Weights of a small image classifier: 4.66M parameters, depths [1, 1, 4, 1].
Rows from block 4 of a small image classifier, named by matrix and row number. Rows with one number belong to one channel. Each number is 128 + 24 x the weight over its row's rms, rounded and kept within 0 to 255. All counts start at 0. Numbers have three digits each.
After each channel's rows are labels from the 100 images, of 14976, where the channel reaches its highest value: "colour at peak" is the nearest of a few named colours to the mean colour under the peak. Only what is clearly more common there than usual is listed. The data: crops of objects in photos (Visual Genome). In brackets: how many of the 100.
# convs0: first 3x3 conv (model.blocks.4.convs.0.weight, 192x192x3x3, each kernel summed), inputs 96-191
# convs1: second 3x3 conv (model.blocks.4.convs.1.weight, 192x192x3x3, transposed, each kernel summed), outputs 96-191

convs0.97:068146118109140117136129150131162124150118125105154149106175109120137122111117121131128132096157126107108131063096133119136156152138120129147122102135177128142143111143120139098156156157085113130131098111116152125118121139125117127109146112165080131150117114128139191149072108126150115115
convs1.97:114115087129094127114104115128153114133141099086134133100148160157149152144111129134165112125165095146141161144096121129158078117125133135085144136120142103094112141125114147145087119134121104133086137112130145135156164126118116101141130119118120117190121108144081140141107082120082080163
colour at peak: black (32)

convs0.57:131128149129124115136096163164137105112158147121131105109155127141120124157144154152153089113099150160092120111143102157105066145146143106141070130122103083134159082143107161124151115116152113155125128134127147153085137127136130121165090143116151127135159154171119125122126154098137124096
convs1.57:155155132170174161123134130153131106130146111143182148137167132133092120183138132086092122138137116077143157125138133131091132162128153130129177195166147136138149200086108136087128136142107137122096149126155148148145105142136081109150113106134145158153124098124123114157094135163158149129
colour at peak: black (38)

convs0.173:138111116162143107164143144117118121123152123117137107087120116124159133159114138157133126118091123109123114101106124170096134212154127134133127111123121108109146113150144114135141115135099117083141180116122127075132140134141145121143127084126113105107141176166147099167129149109100121138
convs1.173:113141094106099125151131100114141121105125150148116103108127103117115122153116078148096129142119112145148123154168120144092120153146150129146130104108152134123141166139112087105176054160094093114106145122127098160152134122123121136133093109087091122193152111120140149147086112133129145120
colour at peak: pink (29)

convs0.128:088136134087130126113146142097123143146100082077147097147128108095143136129102126119107152123094185108108151092115102138105140161138175133152162105111164137162116159114128097121119144108125134164118132096146111110151163154127132145137119149128080153119141146191118173131125139113126122141
convs1.128:109123109131148094133131123154149112171149111106096111124107128116139152099120163108087124135128177102112111135099121153143111114152117075141138138148179137061160145145163094136138178104150139157131103154113118120153115128117118104109132122155108131093131072123139121087100161154155114132
colour at peak: black (50)

convs0.189:176206133110078108086131174118150149115149120142111159106153171129174129112112143120096115170099075128168106116132164106134104113142107111138121129119140159123146140116089128085115093084112138123115127159153140103083100102137104123121119138147157130151138116118156131136097122160116069095
convs1.189:120123132096106104132129129095134117162106178093096109099145131123116095126099109126125107154144091091103164146119049112149141131121115084120139122130157150138091114149123127140085100112145085144167149123130124166107137133146157096126155137081129147115095095105111188081122178093126138126
colour at peak: grey (67)

convs0.78:141144141145168099090157124134137107136123177083092111162113148112137136174140142146132098142133154112103169124123154112101143121104168105140139149120128125155150117111156114117124146142102148144097139106082145119165118124126123164092124148146134140138122088116130094123069136068146104124
convs1.78:128132121135155114143086145153084094144113158120113146099071145095150113112131122143134141108150158122131158102088124104148121131146122134146127126167093124113120133103109161118116133152128147089150093155134141127140119167117175116088106130149134116124149101122179106096122160108113133164
colour at peak: pink (29)

convs0.123:122184123110159119160183135074118129154093122138103134151133120117107150106135123096136131133109149139158124168133119148163138116111135103114104156091087157133107148085152088145143128163131137069151105118119137143124087096132114100122100190168107121100153114117163150130118141132119153118
convs1.123:116107111116167129116117120146140122091142131111104093120103129111122097106093113138131135138143141143122132211141147105097113096130127127164091128129098127110158079136108109147123115138157154098165125150141158152127132138076095126113061142146178140121129096117120111108133111148153132151
colour at peak: black (35)

convs0.148:095123116150148137095106081178101114128160140177122105140138127095160128124151178124140105157110122145155123132165109124120172156101125145100106127147112094118120156133185116155122126132106187151171133122095142103138120113129126145099119144112139135156113123178081127122116112177105139131
convs1.148:117098162135113116120134139124162101176131089160130107091117152120153128058114166128150174084086140183156171153148116132113171109094136104142118123117123098161156101132122137123133169154123099083163090110117103111106125129078153127096102118131104167121130143122143111127145095074111098132
colour at peak: pink (25)

convs0.119:137100140083153171124080144102141154119174183107126103148128137113129145065104109183113130101120180116142145130154127117112129113192181157128124132122124106104119105113096123122138196125158150125123137101111147143139109122119102100141111105121128102108120155128123121154138157079118147143
convs1.119:142122131155154110089135136145103146125142180155101138140117138146137180122091163142127128132167123127130108125145104113169166122166161138137142130137126096163120149144141104078118135099161149102124098139087115133115119133105108087084124115135137107105100127114126106167164126100176195120
colour at peak: black (33)

convs0.95:099142129171111090138179108134129129132131147113149111169105143176105147109106130105119090113138147093137147084139114121103183156107133062123113113092129100111132130121082116109147144138138073128129098188116128148129119156164127118096147093115108110127101124114174130107101177095109092154
convs1.95:107140104142171148143114115126158122139098168086145148137139136118141111105104133125161136130161131106146141103104112157163148112130114109137153126117104110161121110144063106111130135153118133124139147129112136160105118114119145150126104123111126087124122159124140133130126145128137114101
colour at peak: pink (33)