{"model": "image classifier", "dataset": "crops of objects in photos (Visual Genome)", "train_examples": 61751, "image_size": 32, "crop_scale_min": 0.5, "horizontal_flip": false, "translate": 0.06, "targets": ["object"], "num_classes": 300, "arch": "resnet", "norm": "batchnorm", "activation": "prelu", "channel_attention": "se", "drop_path": 0.2, "depths": [1, 1, 4, 1], "kernel_size": 3, "stem": "deep", "avg_pool_shortcut": false, "widths": [64, 112, 192, 336], "label_smoothing": 0.2, "loss": "cross_entropy", "init": "trunc_normal_002", "residual_init": "scaled_by_depth", "optimizer": "muon", "muon_scale": "match_rms_adamw", "lr": 0.0037, "momentum": 0.9, "nesterov": true, "orthogonalizer": "newton_schulz_5", "adamw_lr_other_params": 0.0009, "grad_clip": 5.0, "ema_decay": 0.999, "steps": 21300, "batch_size": 128, "epochs": 44.2, "lr_schedule": "cosine", "final_lr_fraction": 0.1, "warmup_steps": 420, "weight_decay": 0.1, "adamw_weight_decay_other_params": 0}
Rows from block 2 of a small image classifier, named by matrix and row number. Rows with one number belong to one channel. Each number is 200 + 20 x the weight over its row's rms, rounded and kept within 0 to 999. All counts start at 0.
After each channel's rows are labels from the 100 images, of 14976, where the channel reaches its highest value: "peak at" is the part of the image that holds the peak. Only what is clearly more common there than usual is listed. The data: crops of objects in photos (Visual Genome).
# convs0: first 3x3 conv, stride 2 (model.blocks.2.convs.0.weight, 192x112x3x3, each kernel summed), inputs 0-55
# convs1: second 3x3 conv (model.blocks.2.convs.1.weight, 192x192x3x3, transposed, each kernel summed), outputs 0-63

convs0.137,178,193,195,195,201,201,212,176,218,218,198,196,180,189,193,155,194,152,174,198,188,217,220,203,194,220,228,176,233,223,213,229,217,170,217,212,253,157,214,199,178,193,193,185,207,182,211,178,183,192,198,212,178,194,212,208
convs1.137,184,177,199,223,200,205,155,211,175,224,174,224,240,260,191,206,193,184,179,192,200,223,207,198,191,191,185,200,208,194,189,200,232,197,222,185,187,240,179,222,188,224,198,223,205,211,208,194,167,184,168,209,209,188,220,203,229,184,215,213,242,215,194,206
peak at: top right

convs0.69,201,160,192,180,194,220,179,220,215,172,169,216,209,188,221,175,175,179,166,196,234,163,169,191,222,229,217,210,172,221,231,172,210,209,228,176,233,213,190,232,206,207,198,203,215,199,187,181,189,214,181,208,190,168,181,202
convs1.69,178,153,216,192,181,192,184,190,190,212,173,230,183,191,183,197,222,185,181,251,216,177,250,209,182,197,201,212,183,199,214,173,192,184,210,206,176,193,212,194,168,209,175,208,178,205,158,233,172,191,209,194,208,186,218,214,184,190,233,235,200,213,172,187
peak at: bottom centre

convs0.63,203,202,204,197,179,177,170,216,190,212,179,202,244,202,200,220,209,220,194,220,237,225,197,144,187,204,213,231,188,232,161,215,190,216,215,183,188,170,169,165,251,181,164,210,198,172,198,183,195,220,167,197,208,171,172,204
convs1.63,187,142,246,205,195,219,208,212,218,222,191,203,163,214,198,238,208,179,209,189,242,202,162,162,208,196,223,214,211,213,216,209,209,198,225,209,186,198,219,209,183,192,188,185,210,228,179,195,213,215,177,200,211,218,232,217,204,209,188,193,184,180,150,186
peak at: top left

convs0.34,184,192,202,170,200,183,185,192,173,191,227,198,202,204,208,219,202,175,186,233,176,224,199,219,207,187,236,183,215,180,207,175,231,153,189,195,223,214,213,194,180,212,181,240,191,190,192,216,165,223,236,193,219,177,181,214
convs1.34,197,249,212,191,196,198,229,209,214,230,193,195,211,221,217,199,220,207,181,190,243,211,230,202,203,182,198,220,202,194,222,193,182,203,203,172,242,210,205,238,204,198,191,237,190,222,226,186,187,153,201,191,180,190,192,196,193,197,189,193,206,177,207,183
peak at: top right

convs0.21,193,158,206,178,180,209,203,182,237,201,172,197,201,187,214,217,214,181,212,208,162,170,199,168,233,168,204,184,179,187,210,174,156,209,203,198,221,194,201,196,200,194,195,239,225,182,183,189,188,158,206,184,200,230,206,214
convs1.21,193,214,179,154,199,202,186,227,210,196,208,198,214,242,183,213,217,199,174,188,230,209,201,192,229,179,201,192,200,198,202,196,208,168,176,197,218,195,197,228,183,197,163,177,206,196,192,210,209,203,217,225,191,210,175,205,200,178,176,184,182,200,197,199
peak at: bottom right

convs0.180,197,200,224,182,225,231,201,225,219,176,260,182,209,190,188,220,217,170,208,181,208,175,205,202,195,206,215,228,203,212,201,206,203,195,207,197,191,208,211,203,168,160,203,199,212,195,176,169,205,191,216,215,196,184,206,211
convs1.180,209,201,196,197,198,247,226,202,199,206,179,203,206,167,256,227,166,203,226,194,191,191,222,218,234,183,199,209,197,158,186,212,211,197,186,198,212,194,186,158,186,201,153,178,149,196,197,204,200,181,215,210,187,209,175,194,214,207,222,190,196,205,204,169
peak at: bottom right

convs0.55,214,201,182,207,184,191,187,215,213,191,181,198,221,178,184,208,194,230,223,203,160,197,184,170,191,175,203,225,144,186,175,204,217,224,186,236,224,212,198,181,166,180,197,229,218,198,197,195,182,209,188,213,183,199,198,200
convs1.55,194,173,244,232,177,218,178,216,169,181,226,160,164,189,214,205,209,172,229,181,206,207,197,217,206,192,185,175,218,217,190,180,191,194,178,170,223,192,235,205,224,176,167,184,211,185,185,245,218,225,249,199,177,186,183,209,223,185,212,218,190,237,210,191
peak at: bottom centre

convs0.62,208,189,224,192,208,206,205,223,205,231,200,208,195,203,191,172,218,204,195,149,174,225,196,170,197,261,200,202,240,183,180,222,194,197,219,209,220,173,203,200,192,203,210,183,203,217,191,148,176,187,181,210,180,187,201,190
convs1.62,211,193,205,197,212,223,154,193,215,181,204,193,170,191,218,181,170,198,213,171,198,217,153,185,196,200,220,210,193,216,186,212,192,244,187,193,161,217,213,224,246,196,200,217,211,204,193,226,220,175,233,188,243,188,192,237,203,175,190,206,206,190,242,220
peak at: top right

convs0.119,208,193,192,195,195,191,199,201,171,195,197,207,194,169,195,160,170,213,207,213,212,208,173,171,208,216,210,193,193,221,216,188,219,209,204,195,198,187,183,199,191,169,238,196,188,206,172,223,183,241,231,216,217,193,179,213
convs1.119,191,179,220,200,199,210,217,188,211,192,227,162,189,163,177,166,213,183,177,250,189,167,190,202,205,200,164,195,185,210,203,222,208,227,204,224,199,191,180,191,206,232,222,181,174,196,218,213,224,226,200,196,217,163,199,199,214,211,181,213,200,209,198,206
peak at: bottom right

convs0.15,181,202,190,212,215,224,203,206,152,202,199,177,153,198,236,219,210,199,214,193,214,210,167,195,224,204,209,186,190,187,207,194,215,233,207,224,163,176,171,189,209,196,225,162,216,225,174,227,174,203,215,196,227,171,166,183
convs1.15,187,235,180,199,215,218,169,196,206,214,172,173,224,192,217,206,220,228,196,215,211,211,208,204,215,201,179,183,219,201,186,144,193,193,198,197,210,189,176,226,200,216,183,230,216,216,255,252,214,175,173,203,177,241,216,221,228,187,211,193,220,230,167,180
peak at: bottom left

convs0.108,210,223,208,225,206,177,198,193,174,186,206,156,185,232,175,195,195,222,223,214,198,191,231,190,216,174,201,187,175,183,225,203,213,229,212,229,187,180,199,193,200,221,226,174,193,197,217,176,206,196,194,237,192,205,206,232
convs1.108,190,249,187,194,154,184,200,188,221,198,211,196,201,204,186,227,173,223,212,223,205,234,185,204,214,207,216,218,163,184,215,181,189,200,204,212,201,201,187,207,198,165,227,208,205,205,201,183,221,222,196,218,175,156,214,254,224,226,206,192,188,222,197,199
peak at: top left

convs0.23,175,235,187,225,181,189,181,229,200,164,202,237,157,174,198,237,212,191,218,236,191,223,216,183,173,204,203,194,175,218,197,197,202,213,235,182,246,235,203,194,194,184,174,184,216,187,185,199,181,190,213,184,203,199,203,187
convs1.23,178,208,195,214,187,202,214,182,178,180,221,182,203,199,190,199,265,176,196,211,165,196,188,172,183,186,210,204,215,190,198,198,242,215,191,148,212,190,196,199,187,189,189,197,226,205,220,191,190,217,216,201,221,200,234,173,215,135,202,193,202,204,204,181
peak at: bottom centre

convs0.78,196,214,172,211,169,206,190,191,194,211,203,187,179,203,183,265,206,196,196,197,172,219,247,209,224,215,213,220,199,189,183,199,179,218,187,193,190,198,192,201,205,174,221,186,212,191,188,176,195,167,206,175,228,198,155,193
convs1.78,211,174,188,183,148,184,171,236,226,203,199,206,186,194,206,206,178,220,220,220,204,179,194,184,184,177,185,219,189,212,198,196,212,186,208,156,223,191,215,211,189,216,193,180,191,162,187,191,229,206,231,158,218,188,206,208,201,213,191,175,158,240,195,235
peak at: top left

convs0.146,190,192,188,206,161,195,220,186,169,197,215,209,211,178,186,217,190,178,204,167,176,185,210,181,199,172,211,185,233,184,190,190,209,181,176,248,219,198,179,189,196,201,181,208,200,231,156,194,177,186,207,214,195,186,206,200
convs1.146,202,228,211,206,175,212,203,225,198,226,235,211,198,215,224,195,185,188,203,233,169,178,231,196,180,155,200,177,182,184,166,208,229,207,173,168,198,215,231,205,162,176,204,192,219,203,209,172,160,196,221,214,184,167,180,178,226,224,209,220,183,184,169,203
peak at: bottom centre

convs0.164,175,167,183,229,183,170,184,172,151,203,217,189,190,212,224,197,221,227,199,213,191,187,160,206,209,202,170,197,227,193,211,193,212,203,201,192,205,200,228,222,236,201,187,194,189,196,182,210,191,169,182,195,186,157,261,215
convs1.164,209,212,187,174,230,171,162,207,213,240,190,173,194,191,188,180,209,213,214,169,219,225,213,191,207,180,187,168,184,217,210,210,200,233,191,190,203,181,228,224,225,222,177,223,217,167,184,195,175,221,212,211,215,207,232,157,233,175,210,191,211,182,197,213
peak at: top right

convs0.56,197,201,198,219,210,175,212,194,219,190,197,194,210,192,161,184,218,234,173,208,192,201,172,153,195,201,188,222,213,232,228,196,205,213,196,203,190,181,253,210,222,215,249,211,227,200,218,197,194,197,168,213,211,194,222,203
convs1.56,210,192,181,183,180,176,209,211,216,226,188,220,196,191,200,173,198,202,200,182,194,208,200,200,182,226,227,198,181,190,212,191,175,185,191,239,191,202,200,214,226,228,224,179,167,213,192,190,198,217,200,199,202,198,198,170,172,204,180,202,200,148,171,167
peak at: top centre

convs0.20,227,145,203,207,180,182,230,215,179,212,218,227,175,176,176,196,224,225,206,194,204,213,228,243,167,207,199,179,254,193,184,190,216,163,188,223,224,195,196,205,214,220,211,222,202,233,220,182,206,197,186,183,205,194,222,203
convs1.20,220,190,241,163,187,201,223,210,167,189,207,194,222,218,231,200,188,211,168,175,247,166,197,175,185,212,203,216,198,217,166,180,204,157,218,157,232,200,225,223,194,215,202,209,191,187,225,154,174,202,213,235,186,196,202,186,171,194,216,225,213,210,186,160
peak at: top right

convs0.81,174,228,201,185,221,233,202,168,228,186,226,223,185,183,180,225,204,193,182,180,184,178,174,214,201,186,188,232,181,203,206,180,189,237,181,173,179,210,190,206,167,168,208,178,179,189,185,165,205,213,186,187,221,225,203,187
convs1.81,166,212,182,188,221,191,177,170,200,227,204,232,209,209,192,200,196,177,240,210,186,197,200,204,204,188,182,185,199,224,190,216,187,158,190,216,186,202,231,198,208,186,238,181,179,211,182,217,189,202,199,192,180,163,203,210,216,215,207,216,189,174,230,218
peak at: bottom right

convs0.76,169,176,166,210,163,210,168,194,197,220,194,158,203,217,200,172,205,208,210,176,209,206,215,192,197,189,170,206,207,209,204,216,224,208,172,197,237,182,211,197,196,217,184,186,216,207,219,182,224,156,196,206,215,193,202,188
convs1.76,213,220,221,208,166,231,199,175,212,205,188,209,204,227,215,210,219,177,173,165,205,201,215,213,212,183,162,188,216,204,199,173,165,184,179,175,211,206,206,214,202,179,235,149,204,190,191,199,177,193,186,232,191,221,192,159,204,266,183,197,196,192,192,185
peak at: bottom right; middle right

convs0.181,178,157,188,187,204,173,199,194,191,200,181,166,240,182,207,198,213,241,217,204,185,162,192,214,250,180,204,170,202,225,178,192,150,238,207,204,195,240,174,193,186,168,206,191,194,154,170,216,208,209,255,211,181,191,196,201
convs1.181,199,187,222,211,197,187,256,176,173,189,221,202,162,221,202,208,176,201,172,194,188,194,193,191,219,222,183,184,205,210,213,251,192,217,210,233,178,185,212,198,221,216,180,201,163,205,175,245,205,193,219,184,202,177,178,233,215,177,173,196,212,226,202,178
peak at: bottom centre

convs0.91,180,199,198,172,199,213,166,172,180,212,186,230,200,182,185,212,217,199,164,213,174,231,176,225,199,208,222,220,200,190,206,193,159,214,206,214,179,182,207,208,167,168,207,164,186,208,201,177,211,198,202,225,206,208,175,216
convs1.91,226,196,170,203,198,206,184,268,219,197,212,192,172,183,192,196,173,213,232,193,186,161,159,187,230,175,223,179,183,213,204,201,205,214,177,207,186,187,173,190,228,206,189,183,196,175,214,204,221,193,245,192,179,192,175,243,168,184,198,206,185,208,218,165
peak at: top left

convs0.93,193,207,186,181,182,220,196,205,211,170,187,181,195,212,172,176,219,180,194,210,201,250,215,210,179,157,179,177,211,223,228,216,203,226,192,191,188,195,223,217,201,232,216,175,202,180,178,189,211,188,227,209,244,192,218,192
convs1.93,203,183,184,203,194,195,250,220,250,198,160,220,211,218,184,204,197,190,177,231,212,222,200,220,209,185,194,221,217,222,198,174,205,221,177,233,171,183,179,225,180,210,213,163,190,200,228,214,182,205,188,172,217,199,185,225,229,225,196,217,197,213,194,172
peak at: bottom centre

convs0.79,189,187,178,204,174,221,206,199,156,223,213,188,188,218,229,232,173,207,195,253,185,197,171,201,217,228,219,203,199,182,224,195,204,186,197,218,210,193,190,183,210,165,190,205,216,237,231,219,164,215,198,187,191,174,239,199
convs1.79,180,223,220,195,214,233,205,178,222,225,188,223,242,233,193,227,205,190,164,207,224,218,184,178,220,226,191,201,208,209,212,203,219,213,236,205,206,190,202,197,176,201,231,198,171,194,188,246,187,216,187,209,201,212,253,193,234,228,200,165,235,226,166,216
peak at: top right

convs0.102,179,158,200,180,200,159,214,219,193,184,217,193,201,206,183,223,195,186,172,198,215,160,201,215,231,224,207,206,158,192,191,211,195,227,218,216,184,196,182,210,178,200,187,217,223,183,206,196,190,209,233,178,188,192,177,148
convs1.102,192,195,174,191,201,195,213,165,189,172,202,198,169,189,204,216,222,178,215,195,213,193,187,182,216,210,189,192,226,216,184,217,216,173,197,182,213,189,180,232,185,200,172,211,169,186,204,216,166,188,200,217,190,198,201,211,207,214,206,190,179,229,171,193
peak at: bottom centre

convs0.13,192,188,184,230,180,214,195,157,195,212,252,176,204,199,202,204,204,200,185,185,226,193,165,170,226,222,213,184,218,172,201,172,208,199,203,197,239,195,180,179,184,176,217,220,206,206,201,197,161,177,199,193,168,201,183,195
convs1.13,199,179,212,179,185,243,181,160,199,175,187,262,220,210,191,182,205,201,187,174,186,194,207,198,206,214,175,179,203,204,204,180,199,216,224,208,183,181,215,234,195,212,200,206,179,181,209,222,181,167,191,179,205,221,226,194,200,186,187,184,224,215,207,165
peak at: top right

convs0.71,185,221,213,172,165,202,168,206,199,204,176,214,189,187,174,203,209,192,214,197,206,217,207,191,211,192,224,178,192,217,184,176,190,200,195,203,218,155,193,211,197,222,209,177,215,204,212,202,189,174,229,227,199,206,197,233
convs1.71,199,205,189,165,170,191,192,159,218,175,194,165,212,228,160,164,199,200,214,169,215,195,189,207,192,229,214,209,178,202,188,189,195,190,204,210,192,202,209,214,187,212,209,196,181,186,157,207,216,195,209,193,215,212,231,210,179,173,204,157,188,234,187,213
peak at: bottom right

convs0.176,197,219,191,180,211,193,197,208,177,201,221,167,185,203,174,182,173,190,209,177,173,196,234,214,224,201,180,198,185,244,186,233,201,183,206,207,187,212,217,205,194,191,220,174,183,186,192,209,209,219,170,206,187,201,232,175
convs1.176,184,201,170,171,189,206,212,243,199,180,191,215,214,221,201,187,206,195,176,178,237,223,198,196,225,204,191,195,177,185,258,184,204,182,202,190,202,226,174,188,173,171,195,189,219,177,209,201,195,179,188,191,201,233,159,202,189,171,205,184,190,195,179,193
peak at: top left

convs0.177,221,186,212,182,203,199,200,186,215,206,179,167,188,163,215,214,186,228,188,186,246,195,205,185,171,169,205,200,156,209,220,190,180,177,216,199,194,239,184,207,200,199,219,190,228,199,203,164,194,208,192,188,184,170,211,193
convs1.177,176,184,203,200,212,208,203,167,178,201,224,183,218,225,180,190,255,195,198,207,224,186,191,194,205,174,215,188,206,204,202,196,185,166,189,189,242,205,211,169,199,157,177,176,200,173,225,205,205,205,194,213,189,189,200,177,186,228,165,191,211,219,211,197
peak at: middle left

convs0.26,214,216,171,173,192,205,172,177,220,215,166,242,197,199,186,204,219,183,161,219,197,192,179,182,198,202,185,237,228,223,249,197,196,186,211,185,196,160,203,182,217,239,177,178,212,192,184,201,193,220,180,223,197,180,223,177
convs1.26,189,173,195,158,224,173,192,186,193,224,190,215,212,182,181,148,182,228,226,215,205,196,198,231,230,243,208,256,191,177,173,216,212,188,185,218,218,204,218,188,247,195,186,208,233,202,189,212,213,186,190,177,179,156,157,223,194,203,191,210,201,216,251,188
peak at: bottom left

convs0.121,199,216,223,172,193,214,193,166,233,184,214,182,160,205,196,231,215,233,182,181,210,212,228,200,185,191,158,180,209,188,233,183,207,190,187,165,176,200,213,171,185,197,191,181,198,220,181,185,157,206,210,200,215,224,218,182
convs1.121,202,185,240,218,230,178,188,205,232,224,208,181,201,184,194,189,175,237,189,190,233,230,198,195,194,146,229,178,198,235,207,199,181,215,158,224,181,191,195,213,210,192,212,199,188,195,216,187,188,187,182,187,191,180,182,196,198,206,239,163,188,227,200,200
peak at: top right; middle right

convs0.49,210,189,215,183,204,230,182,196,197,188,194,173,170,179,191,221,229,218,216,191,188,219,202,190,226,209,235,202,188,199,185,186,222,204,188,168,203,206,206,194,236,210,230,160,232,236,200,196,208,195,191,213,179,211,211,223
convs1.49,200,213,198,193,206,162,181,237,218,194,165,218,183,210,177,154,206,186,153,210,229,194,189,197,207,176,201,173,197,203,204,148,191,192,249,199,181,229,233,203,210,190,190,192,181,179,166,188,223,188,193,193,196,200,194,204,174,216,195,164,182,209,181,256
peak at: bottom centre

convs0.60,185,190,180,197,199,208,189,168,195,192,212,190,152,194,210,181,212,226,191,204,243,220,202,213,213,150,188,179,188,183,191,195,168,172,212,244,196,203,180,210,210,215,169,200,198,195,205,188,210,190,191,162,198,210,210,199
convs1.60,178,229,165,232,165,173,175,207,219,215,214,187,229,191,217,224,209,201,215,232,172,207,211,205,182,191,182,212,204,195,189,201,176,199,170,217,213,204,176,219,197,205,213,174,182,208,177,209,204,232,208,194,163,173,197,235,223,192,166,212,165,187,200,216
peak at: bottom left

convs0.109,178,226,187,193,224,199,189,193,228,232,158,185,229,175,181,188,210,160,184,183,215,207,153,202,189,189,182,177,206,210,211,217,190,249,213,189,199,194,168,213,180,156,184,200,194,204,205,205,199,212,186,237,198,245,213,188
convs1.109,205,216,208,170,214,192,179,167,214,189,194,215,199,232,230,209,197,218,188,202,225,226,213,177,205,211,216,206,214,213,195,212,196,183,199,190,210,209,179,179,201,196,185,168,222,209,185,181,187,195,184,214,224,189,209,215,213,225,221,179,191,131,167,194
peak at: top centre