Weights of a small image classifier.
Model: arch resnet, activation prelu.
Training: muon at rate 0.0037, batches of 128, held-out accuracy 30%.
Rows from block 4 of a small image classifier, named by matrix and row number. Rows with one number belong to one channel. Each number is 128 + 24 x the weight over its row's rms, rounded and kept within 0 to 255. All counts start at 0. Numbers have three digits each.
After each channel's rows are labels from the 100 images, of 14976, where the channel reaches its highest value: "top examples" is what is common among them. Only what is clearly more common there than usual is listed. The data: crops of objects in photos (Visual Genome).
# convs0: first 3x3 conv (model.blocks.4.convs.0.weight, 192x192x3x3, each kernel summed), inputs 0-95
# convs1: second 3x3 conv (model.blocks.4.convs.1.weight, 192x192x3x3, transposed, each kernel summed), outputs 0-95

convs0.64:123155160170150117112132154121123153138125087152125139158130151114111163099140148145100130116116103168115073130119152132119165157113111148114103119115122120108111131085115144132128100117143088118111139104169128130138086169110096097122147121112132112125136125154149127150147143126104138137
convs1.64:122098147145134164102130157120148129098101176131147116121125135152158138134130155137086141100174176083134074140088097110155125110147101104092096118094157081131142121162111128138129098092136129125129119112163153121118144106124092127119096167157105142115123127175192130169116121110123133131
top examples: object: man

convs0.167:122152140135107166092125085116122141089116165134158133126115120139111113118108119157080165112139116108095128135107122075140125128129124138125143139108134181134135128114122111088129089112123111129101153113137115131163099188098192154141110103084117155134119110108170108135170138163106104115
convs1.167:161156128108118118114130154109160119117093138139146139115113090159130091158172151131147117093117080135092081145128159148139137131076100136148054097116120124107095087097108129108117130137110119110091134130150127120138129130082103109107127120129149100143106079132156159131176137167119110113
top examples: object: hair

convs0.66:106102128185122145070116144155139100148153114143129106103113124147139111149132118147163119107126136132127152110196100113133110127113149110095110084154141148146113132094124131089147119102105120080115107159106124114118144086107127123131121133141130110082098154094123106102136134115070101128
convs1.66:119107091138155126097071141126128149160120144164116118125115108153111137111133146104099157105148147148152099141084094111138141122122135094101117134131137174158081146079149103114137125126141125106156085079100090136104175181161141083131152130148118140131139171111096160172127118108107104144
top examples: object: shirt

convs0.22:156132143125140127105124162149102099116132154131116102164137101147087096151070152127164107123098111146129146160129140110092174138116139132141107158145123168082080131111163110108142108108093150136106138127142108122125104143099138119122159114110089145123115108126139162110108115163107149157
convs1.22:100202142097097159121137141083133101078118129193090167193124098132119137149095096144121133098097132084142157119136101127125151161164135138136124107105113111137111143154113135133125078101136142101131156135088134140156098136142127131142159120082162124127111129124142108145124093105109126156
top examples: object: hair; object: head

convs0.23:173134139192116159096142137114106133114169098104145124123134074106089098158069111157138149129139070119106135130140133141141121104108109129114148133151123089120170128166132091145084164159136110120099112163145109135150114097137097083106077127119110085130114126146150096110129105127178143139
convs1.23:159161164108136126106138146123169151117133135115097101106145172099121157145156135153161095099140164128139093118113154134163162137141094101129115138127111114144158133142126144105115104119134092106162142120122101140132151151165127142129058159140154137098140073146160083125162118151185157102
top examples: object: shirt

convs0.183:137204109145121156126085130141164114119151165186135098124133128147136126133122103123106118125093096135160082163092138112133167124155114102094137153125136173107124167156129105085123152148133130108131126147152115130124108128115106134167113146116082105138120126091138116172159135105111130090
convs1.183:124178109138139113107115108141099127102131113199116104149162122156126131102110107139140125101118146128140102139134046137099148138109166104140135095128126107105138110117137100073111124164083111154102105128132109109139118117111135129132125131098120115116105175143095074150153181115125087117
top examples: object: hair; object: head

convs0.146:098092119147123157137082116105127141150115091115138118164113082098151151138154146130113119168162126105110136095128131095129148139121130135120114191106115134123139160131149131099093119113127128123143084120114112152122147137100124111123112153142133117102133109138072104107133136136090131151
convs1.146:169081092119148119161122159127095105155126101126152122116119144111136162104134173130145100118093130132134132066110144152097147132111102097161123128071162134114104125119143129120124117139104126117116136099137096102101167112160123104139151132158106132094140174102134128126133154089074105124
top examples: object: shirt

convs0.179:108139104142161137124128124154108099145148138093130169123180090098132117108105094123124128161107131102173104132148120109118162122098130106137083118133100114115132110126112117143144172105124136142146107124177134089095110139130113149141129138117154160111135115148121107136113160123191157120
convs1.179:094099118149147143112133092122117153095132104129152117134143100125144101131121150136124157161139104076120126134129075124085085103102080117163105138139085144132075111095125097123114143090165117134116125102148122083093111104104126142132130114141128153118102104123131147115122102138185081082
top examples: object: building

convs0.166:168181119166115142137164134109116132133141116088102109107106135131101109118063122118137129137121125098106157115176158134095124112145105169129111161122133112154140153123089117130094170141083166106138097142105072161122101118110109097121108154148123163102099166089143137108152138113110134102
convs1.166:151122158182118095110128124110139126138138127127154105143105089134107114114183168158114131142107100128153139100166117124112132081128120144159153183108118103153167100091104179133136139147142110107114151131105083095131141172104145116111100136115129163084136123123137100111145172132125127138
top examples: object: man

convs0.106:156109119168101087135093100111134142097139135137107099124124129126111151116066175164145152119082113104132093105139148130093145097094159147129148108120122113144158094126117094133126145138139144146133140167128155139110137110155126097157101117154129146062157162125111121128132129133108110099
convs1.106:145111096140090172139111111141128131116133115141117135132138120071145097174147149150104093119139092135129078112150109135144132161169128116102139145097138163163107118111124110142153107121106089117130065103158110128119134122156138113136170115142143099111127174150102096164127125155119133151
top examples: object: shirt